Weights of a small sound classifier: 26041 training examples.
Rows from block 6 of a small sound classifier, named by matrix and row number. Rows with one number belong to one neuron. Each number is 128 + 32 x the weight over its row's rms, rounded and kept within 0 to 255. All counts start at 0. Numbers have three digits each.
Before each neuron's rows are labels from the 100 clips, of 14848, where the neuron reaches its highest value: "top examples" is what is common among them; "band" is the frequency band that holds the peak. Only what is clearly more common there than usual is listed. The data: acted Russian speech (Dusha). In brackets: how many of the 100, against the usual share in percent.
# fc1: MLP up (model.blocks.6.mlp.fc1.weight, 768x128), inputs 0-127
# fc2: MLP down (model.blocks.6.mlp.fc2.weight, 128x768, transposed), outputs 0-127

top examples: emotion: neutral (60 vs 35.5)
band: 0 to 250 Hz (98 vs 12.5)
fc1.657:128026128206128128148119128128128128128128128209128128132128128128065020128184128128128128128128128156128136128128128128128128128100128128128128129128128178128128133128128128128128128128119131128075128081160072128215089077128128128110128149128128139128128128128128128065255142135128128128128128191152128140128128080093128128128253128128083128128167128141055128128128128128125128128128
fc2.657:128128161128128128128221128105183128079128128168128128088113128128014128128160128128075128128051128128128128093128128128128173250115128128105128128136073128128128080128128128151128128128128128128128128087128128128128128157128128128128128128128128128128128242149128023060128127128090128164128128128128147128191128128030128128128199128128128197128128128191128128112082128128128128128128

top examples: emotion: neutral (63 vs 35.5)
band: 4000 to 8000 Hz (92 vs 25)
fc1.262:128128128128128128128128128128128128128128128128128128128128128128128128163128128255128128128128128128128128128128128128101128128128128128128128128255128062177189128128128128128128128128190128146129128128224128128128128128130128128128128128128128128128085128128128128128128128128092128128128128128128128128128045128128128128128255128214128128128117194128194128167128128128137128128128
fc2.262:128074000128128128128147036128128128128186128128128128128128128128128128128128128254128128128128128060128128128128128175128128128128128123128128128128197128072128128128128128255128128128128128128128128128128190101128128128128226128128128128128128128128128128128128128128148128128128128128128128128128128128128128128128123128128074128128140128128128128088128255128128128128128128128060

top examples: emotion: positive (38 vs 18.6)
band: 250 to 500 Hz (71 vs 12.5)
fc1.543:128128114128128128128128128128154128128128128128128128128128128128128080025128128128128128128128128128086128128128128159128128255200128128241128139128128128195236128128128128128128128128128030128050128128250128128128075128128128128128128128128128128128128128128128128128128128128096128128128128128211128206128128128128177214128128128128128128128128137128157087128128128128128128128128
fc2.543:128128043128128107128128100091128128128128128061128128128128128255128128128128128128128128128128202128128128128128128128128128095128128128128128128128128128054128128128128128116128128128128128128128128128128128112128128146128167128126128128128128128128128128128128128128075128128128108128128215128128128128055128128128255128128021112128128241128128128144128128142128128128128128128057

top examples: emotion: positive (40 vs 18.6)
band: 250 to 500 Hz (58 vs 12.5)
fc1.276:128128128172191200128128128128128128102078213243128128128169128059053128128128128128134128128128075061127128131104128128128128128128128128210128128128120116128128088128128128128128128128128156082084165041128128128128168128128128210128128128128165128213128120192094058128128128128128128111128121128081026128193128128078086128128128128128128147128128154128136128128128162082128128128095
fc2.276:136128128057122128128128128128114128091128128128141128128128128128128128128174093128106179128128128128163128182063128128128128128111114109097128177092128128128171106128128128128128142185128128128128118128128128128128174128128128128128128128128154128104171128058128128198128084105128128218098224097158031085128128128132167128128128128128128128128128128128128128194083128128196193000177

top examples: emotion: angry (52 vs 18.3)
band: 4000 to 8000 Hz (91 vs 25)
fc1.50:128128128162128128128128128128128128076128128181128128128128128128089128128128128128128128128128128128128105128128128128128128128187108128201128128255128128226128128128128128128128128036207128155173128128128137128128128180211128128128155128128128128128128128177128128128110128128128128146128128128180128219128128222128128128128255076128128128128128128128128153128128128128128083128128
fc2.50:128125128128128121128128128128128193186210128128128128128128128255128128128128128128128128128075128128221128128128058128147254199107128128128128128128096128128128128128128128128128128128116128128149128128128177128203128128128128128128073128128207128128128128128128128128096128128128128128128128128084175128128128142128061133128015128128128128128128128128125128128128000128108128128128

top examples: emotion: angry (39 vs 18.3)
band: 0 to 250 Hz (98 vs 12.5)
fc1.404:128128128128128128128128128056128128146128128193128128124128095128128106128128084128203128128128128128128128146128128050128128128161128128128096128051174128128047128165128128128128128128128060150107228169128128128128124069128087128075083187128176128220128097128128128104162128128163127096128127178128128128142153136128010006051128128128175128116152128132128118128128128128128141128128
fc2.404:091193104128137128092198128128128133096128091128103128128156078108128147116128209128128137128183107128128154114106170102128128128128064128128135157080128150128111087165128105099128128128111128128128113128128155111128128106128128197128128128128097128087179128069128128133145128203107255128082128128128128113158190209062128108130201128128104088210128128128128112128200128128128093067128

top examples: emotion: angry (39 vs 18.3)
band: 250 to 500 Hz (31 vs 12.5)
fc1.524:066114189127128128190118128173115128128128128234033128128128128128045135128189121128216109128128192129128128128128128128128128128128128128128094128035128128128128137080128051128128128155128082160128128046128128128128117128128165128179128132128128050128128128128128128071182149128088128128128128128222128153128128128100128128115128079128128128128128128128128011152128128128128128128128
fc2.524:167128173112128128128128128128109180148062128111128128128128128128132128128128128128128128128127128128179128237128128128128125128128128128043128128041141128128128113128128128128128128128128128128128128128128128128128128100128158128147093128128128141128128044128128172128128107128151000128128128128001128128128128128167128128166000128128115128078128128128128128128128192128128128077128

top examples: emotion: sad (80 vs 27.6)
band: 0 to 250 Hz (66 vs 12.5); 250 to 500 Hz (34 vs 12.5)
fc1.240:145128128128128128128145067128128128081196128128128128128128128128128148189128128128148128128122128128128128108246128128161128144128128128128128128128128036128128128128025128128032128128128068128128128128174128128128110128128152128128128128128128128128128128128128128128182128167128128128128128128128128128128128128000128128128128128127037128089128142022128128128128128057128051031128
fc2.240:128128128128128195128128128116184128128128128128128128128101128128128128143114128128128128128128128128095119124128128128010028128128128128180128128128128128128128223128128128128128128128128128128128128000128128008128128159239128169128128128128128147128128105128128128128128221128128128128128128128128128128128128162128015128128128128128128128128128128128128128128128052128070128067128

top examples: emotion: neutral (60 vs 35.5)
band: 0 to 250 Hz (100 vs 12.5)
fc1.510:128128128128128128124040128128128128111101128128128128128128128128121087233128128128128064128128128172128128225165128128128128128104128194128252128128153128128128140078128128128177128128211128128087128128128128128128111091128128096160128128128128128160069128128103128128128128056011119128128128106128103128122128128041128128128186176128128128128109128128120128128128128100237128128182
fc2.510:128128168135128128128090102128128128110128106128128128024128186070114199128019118120128094128128128128131128145128128128065128071210149128128128128128153128128152128099128128113128128128128128128128128128165075128092128128110117128169128092128128156128128214128226128128174172128122128001128111128128132152128079128088112128128187095143128128128128128082128181128128128222128128097085

top examples: emotion: sad (59 vs 27.6)
band: 0 to 250 Hz (100 vs 12.5)
fc1.675:128155128184128130128128128128128128131128128128128162128128128074110128196108164128128087128128128148128128128161194128128128128128128167145242128128093128128128128102065128128095214128164128040043128128152128122141122128128157128128156184021128128205128128128128128128159128128128128066128055128128128181128162128128141128128128142128059108076128128009128128123128128128128128128066
fc2.675:057074060128128128188128128113128150107128023128077128161128245128113128103128128128226128128128128103128128060128131128128128152134128128154128128128128128119128166128128051128128189128194114128128128066144128057143101128128128128128159128128128064128128128116128128166128255082128128128128128128128134128128128128128128128162128128203128169128128128051101128128170128128128128128128

top examples: emotion: angry (39 vs 18.3)
band: 4000 to 8000 Hz (74 vs 25)
fc1.637:128101124128128128160088144128128128104128128101128128128128118128051128128156128128255128128128128128182128128128128128128128128129128128128128171128176128128162155165128128035128128159128083128141128000128128128092128120128128105154128225128128128128128139128128128048142128128121128128128128128128128153128128128115254128128174128128128128128128128128128128067128128201168178128078
fc2.637:128128153128128128128191128128075078196193128128128128128128128128158176128128128128067128128128128128128128097128128128128090153073128106145128128052128128128128128120128128128128128178128128160128128128158128255128128226102118128128128128128128128128128128128128128128085089128128128173128128048127128128128128037128128128238128027128128109128039128128116128128106174128128128128112

top examples: emotion: neutral (65 vs 35.5)
band: 0 to 250 Hz (81 vs 12.5)
fc1.721:128154128093116188128128128128128128050128128255128084128128128054068128128128128128169128128128133077089078153128128128128128128158128156157128128128164199128128113128143128122128128128128136024112128053128128128153126128133128172128128128128200128199128158128128048128178128128128128145154094128128032128212128128128128077083128128128128128128128128128128128128183128081128128128133
fc2.721:128128128068115128128128128128177146128128128128137128128128128152128128128128128128037126128128128128195128128084128128128128128120160172117109157151128128128128024197128128128128160128128128128183211076128255128128130128090128128128128141128128207104157128248128128128132095136128128128073236128128128093180128128128123013128128128128128128128128111128101128128128128128128112128128

top examples: emotion: positive (42 vs 18.6)
band: 0 to 250 Hz (75 vs 12.5)
fc1.186:128132128128128239128128128128161128139128128080151128109128135128128145128128128128128128128128065128128056128128128128128128128128128123128131128128058152128128105128128128128128130128128074059104199128128000128128128128128128128157128128011163128146158088128128095128128128056107054128128039128128128128176128128128128128128128189128128128117204128128128128049128128219115128091128
fc2.186:143128097128143013128128093128128128128128135128128128255128128128128128062204140128165128128128128128110057128128128128128100128000128128128128128097128128128128128128128128128135128128128128128128120128136170128128104196035187128128163128128128131073164128128128128128128162128128128255118128128128128128128128128128128128099128128160128128128128128128095128128128128128128128128033

top examples: emotion: angry (38 vs 18.3)
band: 0 to 250 Hz (30 vs 12.5)
fc1.87:128128128126128104128128208128128128128128128128128128128128128194173128110128128210128128128128128128108128128128245197081128128128128128139128128255128128128128128128128128128034128128128128128128128128128156128128128128128103128128105128128128128128128128128235128126191128128128128128068055128128128118114128185128128128048128128128128128128128128110128128084128128128128128137128
fc2.87:128157128098128128128128128128128079151128161128128128128128128128191153128128128128188128128128138055128245163128128065128128079128128112128128128118213128119128128172128128234128128128128128128128128222128160128128128119128128128128157152128199107193128192123128079133104109128128070118128128128010023114128128083128128128128118128055199128128128128128128128128128128128128128128128

top examples: emotion: neutral (63 vs 35.5)
band: 0 to 250 Hz (94 vs 12.5)
fc1.561:128128128167128128128128128128128128128126128223128128128054128128128128255128128128176128128128093141167128181128128136124128128128128128081063094128081134183128128128128128128127128128128128097128128128234128128128128128044128128234128155128128128128128128128128128097255157128128128128165128128226144128128128128072128128128131128046129092128161128128128128128128128128128087128128
fc2.561:128128128128128197128192128130128128128128128128128128128128128128128128128128128128060128128003128128125210114128128128128155222145128128128128128128128128128128050128128128128128128128128128128128128128069128008128155100147167194128128128078128165128128128128128128128128188136128128177128128128128128128128128128128027128088117128128128128128128128128128128128119155128000173128158

top examples: emotion: neutral (61 vs 35.5)
band: 0 to 250 Hz (99 vs 12.5)
fc1.104:128128128128128128128087128128128128170128128128128128147037128084128128125128128128128128128128128128128128128128128128000128128128128128225128096128128128128128187174128128128128128128128128163128218128128090114141128081128128128128128128128187128211128099128128128128239128128149128127128023131128128167181128102128128129128128128056128128128128225128128128080128128163128128216128
fc2.104:107128067128124128128128128128255128128154080131089128128128094128128128128128128128090100143128128128128128128089161128128128128128097128128128182128128128128128128128128094128030158128153128128190085081128128128128058049196173128168128107128128234128128213128128128128124114128128128128128128128128093128128128128128128128149128128250128128128128128128161128255128128128128128128146

top examples: emotion: neutral (64 vs 35.5)
band: 0 to 250 Hz (89 vs 12.5)
fc1.618:128252197136128128148128128128128128128128128226128128128128037128128082128157128128203044128128128165132128128128128128128128128128128128128128128128128128128128128078128128128128128239128117128128128128128005128128059128128128128128111128128128046128043128128128128125174128128093128128128128128128128215128128128014128128100157128128128128128128128128128128128128128128163128128128
fc2.618:128128060128128128128149128128068078155128128128128128086128128128128128128128128134069128128128128128128128128128128128128128128170173128157128128128131000128128128128128128128161128128128128128128128255128128128128128046128128128128142128128128213128128084128128128128160056128128093154128128128128128128128128128121128128205128160128128046128107128128128255128128128128128128086128

top examples: emotion: sad (63 vs 27.6)
band: 0 to 250 Hz (79 vs 12.5)
fc1.582:128126128128128128128128128128128128128128128160128128128082128128128118128210129128139215128128207221128146173174128128128128128128128128128072128128255128128128128128128128128128128128082069128128128128128022128128129128128128128128128128128128105128128128128128144128161128255128128128128093128128128128128128128123128019128128204128099128128128128128016128128128128128128128128128
fc2.582:128128071128128190128162128062181251128128128131128032241128128128128128110128173133124128128142128128128128128128128128128106128128128128163128128128091128128128128128128128128079128128128128128128128000128127128128128148128128128128165128128128124128128128128128107128128173128184128128128128226089128128128128128128128128151128128132128153199128208128116167128049128128072128128041

top examples: emotion: neutral (64 vs 35.5)
band: 0 to 250 Hz (78 vs 12.5)
fc1.465:128190186128038128128128128128128128128128128243128128137128121128128128128102128128171128128128128170162128128128148128128128128142128128128009128128128128128128128110128063076128128161195064128128128128128100128128128128128128121145128128128128052128128131128128128128156156218128153128128128128181128250077128128073128128128227128128127128128159209128128128128128128128128041128128
fc2.465:077128128128128128128177128061177128163221128087128128128117067128128128128128128128128128128103128128128128128128128128128126128103128096108128128044128128191128128128128128128128128128128128128128128225128128128178165060128106128090129158128128128128128000128128111128128186082128128166128128128128128055128128128162128128128082128128128058128123000128128128128147128128128128128128

top examples: emotion: neutral (82 vs 35.5)
band: 0 to 250 Hz (100 vs 12.5)
fc1.69:128188128128049128112128128128128128128128096203128128128128128128128103128166128128121035128128106151128128128128161128128128156128128128088051128128128128128128128128128064128128255128216115128128128128195095128128070128128134128177128128128128104128128128123128128128158128128128128148128128128128128255128128107122115128086233128128128128128198128128086128059128128128128128128128
fc2.69:128128080128128128128210128035101112136128128089128128128128128128128128128128071128171128125076128128128128181128128128128101128128128128128128128063128128172128130128128128158128128105128162051162128128068128128128184010128128128075128128128128073128128000128128128128128156128128128169128128222128117128128128128162128128255128128128128173128128099128128144128086128128128128128128

top examples: emotion: neutral (75 vs 35.5)
band: 0 to 250 Hz (41 vs 12.5); 250 to 500 Hz (31 vs 12.5)
fc1.538:128128128228128128128038128233050128112128128128128128128128128187200056128128128128143128128128128128128128128128128128120128128146128128173128128212153128128112128035128128128128128128232128128128128128110192128128128128128159128128242128128128128128128128128128128128128128128128128097128104128204128238128128204128128128128128151128128128128128128128128128067069128128128128128128
fc2.538:128128128128128128128128128209000128128128128128128128086128250128179096128128128063128128128128128128128128128128119128128128128128140128000128128152128100128128128128128128128128128128128128128128188128128128176087128000148184128128128128128128157128128128128128128128128128128128128128128128128156128128128128156128000128108094128128128128128128128128128128128128072128128128128128

top examples: emotion: neutral (61 vs 35.5)
band: 0 to 250 Hz (91 vs 12.5)
fc1.747:128128128128128128128079128145128128128128128128128128128128001128149074128128074202137082216101123128121128128128128128128128128128128128128124128123128128128128216128128128128128128121098128104128128128128128128128128054128128140111200255083123166081128062128128128128137142128128074128128128128128097128208181128128128128097128154128128128128250128035128128128128128190128119128128
fc2.747:128234128128077128128194101128064128128128076080128202128196128158128196128128117144168128128255054128128128118128128128127153128128128128128128128161128128128128128128128128128128128128184128128181131128128133143128128116128065128128128133128058128083128128128128208128141128128128223063130128133128128128128021121138128136128098167128145128162148128128128128128170155128128128063128

top examples: emotion: positive (50 vs 18.6)
band: 0 to 250 Hz (67 vs 12.5)
fc1.221:128067130128162128128128128128128128128128128101128128109128128152046154128128098188128128128064128128128108202128128128128128128128128150128128128128130128128128128128096128095128128086128128112210128128128128128128128128128128128128128128011075128111128089128235128106128128031128128155077128164252128128124025120128214216128128184151128128138128164128128100128128128128128128128128
fc2.221:128128128128128128128075128128128137128128128128128095255128100128158128186128200128069128128128128128184128128128128080128128128128128125128148128147128157128110128240128128128049128128128128128128128128128173128128128128128149128128128128167128128128128128128060128128128077184128161255102181109170128109114212104128128128128041128087128181128128128128128128128106128128052110128128

top examples: emotion: sad (56 vs 27.6)
band: 250 to 500 Hz (53 vs 12.5); 500 to 1000 Hz (47 vs 12.5)
fc1.756:128173187200165128128017128128128183065075128122128128128163082128031128128103149128205128128128128128128128128128128103128128128128128128128128128128128128128128128082000108128128128128128125031189128128128128128125128128128128215128128128124121122128128128128128128128128167128128128128128128128128128128128128128000128148075128128070128128128128128128128128128128128128128128128080
fc2.756:128128114156128128082073128128170128128128128128128218128128128128215128185096128128135128128128050128128043000128128128128116128128128128128128128128071128128128101128128128147128128128128128174128128128114194128128128128206128128128128128128128128128128128128034128128011067128128128128128128128128128128128128123198128128128128073128128128136128128128128172128128080226155128128128

top examples: emotion: neutral (79 vs 35.5)
band: 0 to 250 Hz (95 vs 12.5)
fc1.460:128080128128128128128128190128128128128128114125128128128128128128128128128128034128176128128158128188128168208128128128128148128128128089128128128128128128165128128139128128128142206128128094128128128128128128128128128128128128128128128193128255128190039128128128128128187128128128128014161063255128128128156128036128128128128128128128128068128159128128128128128128128128128128128128
fc2.460:128101128128125128128128128128128128113224128128128128128128128128128128128128128128076128128128128038045128040128113128128198139128128128128128128128128128062128255167128135172066170128128128128128128054128128128153128128203120236118131128128121128128128128128128128083066061128096128128128122128224128128128128128128113128128128128128128058176128102168128128128128128128128128128128

top examples: emotion: neutral (60 vs 35.5)
band: 0 to 250 Hz (94 vs 12.5)
fc1.572:128128128128128128168128128169102128128128128186125128128125128128075102128128058128126022128128128166128128128128178128128128128128128128128128128128128128128128128128128031128128128255213094128128128128209063128128048128128128128128181202182128044128128128128128128128136128128170128128128128128128128239113175128128128128128206128128128128128128128128123128128128140128192128128128
fc2.572:128108071128128158128211128113026129128128128109103128128128005128013128128074128128129128128128128242159128128128128128128051128128128128128128128117141128128128183128128128128128128128128128128128128128128128128128128041128128128112116126128128144128128021029128142128128137121134128128128128128128128128128128128187128128128052128128128104128128069128128206128128176171128128128128

top examples: emotion: neutral (66 vs 35.5)
band: 4000 to 8000 Hz (50 vs 25); 250 to 500 Hz (33 vs 12.5)
fc1.371:128128128128128128128128128225128128128128128128128128083046128128029128117158128248128046128128128128045048128128128128017128128128128128128128128155128128128128128128128128034128128128119128128195128128128128128099128128128070128128165128128084128128128085128128128128128128128128174128191128128171098128128128087128237128128128128128128128116190105128170128128128128128128072128128
fc2.371:128128128128128128128128089128128015128128128128128128128124128128069128128194128255068128128143128060166128128128128128128128128128128128128124128128128128128128128196128128164118128128128128128128128128115128241137128137128128128128128128128128149122128128128055063128114131128064112254128172128128128128128187107128252128128075128128199128128128097104173128128125128128128128128100

top examples: emotion: angry (41 vs 18.3)
band: 0 to 250 Hz (99 vs 12.5)
fc1.381:128128128128184128128081128089128128168128128128128095128165198128120128128128127128202165128070128128128128128128128128128128128211128128128128128066128128128128128174128128122128128128095128098115191128128128128128184128128128128060128093128194063169128131128128128059100128128128061086128128128000121118180160074128128128063128128087128133111138128159233201128094128128128128128082
fc2.381:067197128128128128128128129128076130128128136128090114128184143128128082128128239128122174109125137128128128128056128161127128128128186086128070201176128128123128128128115119128128053128130128128161128128128205159128128128105128164128128128095123128137217128128128123128138128255151195128128128083128128128128128128148130128128083128128128045143060128128128163128167128128128128094128

top examples: emotion: positive (39 vs 18.6)
band: 0 to 250 Hz (99 vs 12.5)
fc1.60:083092128175128118163128128128128128060128128128128128128128128053090153128144128128128128128128182128079032128128128128128128183128168185123214154128159128128073166072041128128128132128128100066109128128128128128128128121128128114053124128128095074155176113128182128128180128128128128103128128128066128128164128228128106159128094198128128168031128128059128128086128152128128128128128
fc2.60:071222249128066128128128177128057128128161076149079128128128128128164128149128173128140128128128128128146128139128128128128128128128128128128128128112128128128128128128245055128128128128174128128128138128128019128046095204047128128128086128124144069130149149128128128128128149128109128119128128128128153187128128128128128128128128128128165128128128128128128041067172128140128128177128

top examples: emotion: positive (54 vs 18.6)
band: 4000 to 8000 Hz (80 vs 25)
fc1.318:128087128065128128128134128128128128128128128128128128128128128128128128128128128231128235128128128128010128128128128128038128134128128128128128128251090115128128128128128128128128135128128128128178128128143128128046128050128071128128128128128128128092128128067197128128128128128128128128094020128128128165155128128128128128128128241128128204128128128128128103128128128128128138089116
fc2.318:128191191128128034128128128192128103128128128110128044128128187061170128122123128255129128128128128128162128128128128128128128086128128111128128128128128128128128128128128128128128128128128128128242183128128128128162128128110128128128128194128197128128128128128128109128128128128128128128128128128128128223128128128091128128000128128128128128186128128128128128128128128128128128128128

top examples: emotion: sad (74 vs 27.6)
band: 0 to 250 Hz (96 vs 12.5)
fc1.315:128144154129128163128128128128133128128128128128128128128128089128128128181128128128128113128128128110128128099210128100151128200128071128128128128082215196061128128128069128128128223128128061128128135117128034148128081128128159128128128128080128044185103128182099025128085128136045128128128128128128060128128153128128128128128128166128128128107128128128128066027128138128128119128128
fc2.315:136053067128138128128128075128160044128128128128128128194128131128128128128073159128128162123128128128128128170128128128128128088109147140118128128128128128128121122128053128128051095242128128124128128128128113128177121150128148128128128130114128133198164128255128128128128128128189128128168128128128128155128128128128128128108128179128128128128128128028128128128086128141128128185019

top examples: emotion: positive (45 vs 18.6)
band: 250 to 500 Hz (69 vs 12.5)
fc1.323:083128128119128128128128132200087128128128128128128128143128128128048128128128128128128128128128128128128067152053128128014128094069152128232193128128128128128128128128128128098128144128128128128128128128128128128128078128101165128128128128054128128128128124128180128195128160000128128128128128128238128128128128128128225128128128157128128128128171128184128085128128128128176120076147
fc2.323:128143128063128128128171128128111095128128128103128128255128128128128128169128128174087128128128128104128128075128128128125128128044128121128128128076128128130128128128126128176128128154128128109128128128128128128128128172128128088128128128124128128128128128193137128212128104136075128255128128128128128042128128088097139128128000128128183128102128112128128179128128128174129128088075

top examples: emotion: neutral (63 vs 35.5)
band: 0 to 250 Hz (49 vs 12.5); 250 to 500 Hz (40 vs 12.5)
fc1.83:128128169239134128128128128128128128090128128128128082128128128083128128128128128128207099128128123075128170128128128128128128128128128188197128128128149170128128128128076097150128128128128128101066211049128128128128163128041128145128128128128148080230128128184128023128237128128128128123128098103085137128191128128128128128103128060128128101070128128128150128128107128128128128128086
fc2.83:150144128138148131128128128128128128128128128128157128128128128065128050107128128128154177128128128128128128128094128128128128128128209128179128129128128028128231128128128128128128145128128128128223150128128128128128152128128128128191128128137198155151162128128143128128104153106128212135128200224112128128106128128128136128128255128128128128128128128128128128128128128128128170128117

top examples: emotion: sad (83 vs 27.6)
band: 0 to 250 Hz (94 vs 12.5)
fc1.348:128128128128128128152128128128128128128128128128128128128128146074121134148128128128128128128128128166128128128226128128128162128129128128128117128128128128128128126113128128128096130128104008033128128128128019115128079128128128128128128128128128066128128128101128154128128135128128128055128128128128128128128128128128167064128091128106013128128128128128052128000128128128128179122031
fc2.348:128069091215128119171128078101128128128128128128128033188109215128074060111128128218128128128121128128128063107128128128128107128128128061166128128222128128128128128128128128121105128128128128128125128063128128128128128128128128128128128080128128128159128128174128128128128145180128152165128128128128128128128129239128128160128207128079128128128128205128128146128113128128128128244128

top examples: emotion: neutral (64 vs 35.5)
band: 0 to 250 Hz (95 vs 12.5)
fc1.715:128109111128050128128128128128128128128238128138128128128128092128067128128128128128128128190169128128191128128128128128128104128128128065128033128075128128128128128116128086033128128128149065128128128132222128128123059128128128128180128230128128112128128128128128128128169103128128128128128128128147128231138128128128128128128255133128128128128128128128055128128128128128128107128128
fc2.715:128128079121128128128255128048128128128223128128128128128128064128061128128114170128128128128164128128128128130128128128128129168082128128085108128128128128128128189128128128092128128128128128128128128112128128128128128025128128128120128128128128100128128006128128128128128136173131128128128128128128128128139128128214127128255094128128128128122128121128128128128139171128128128128128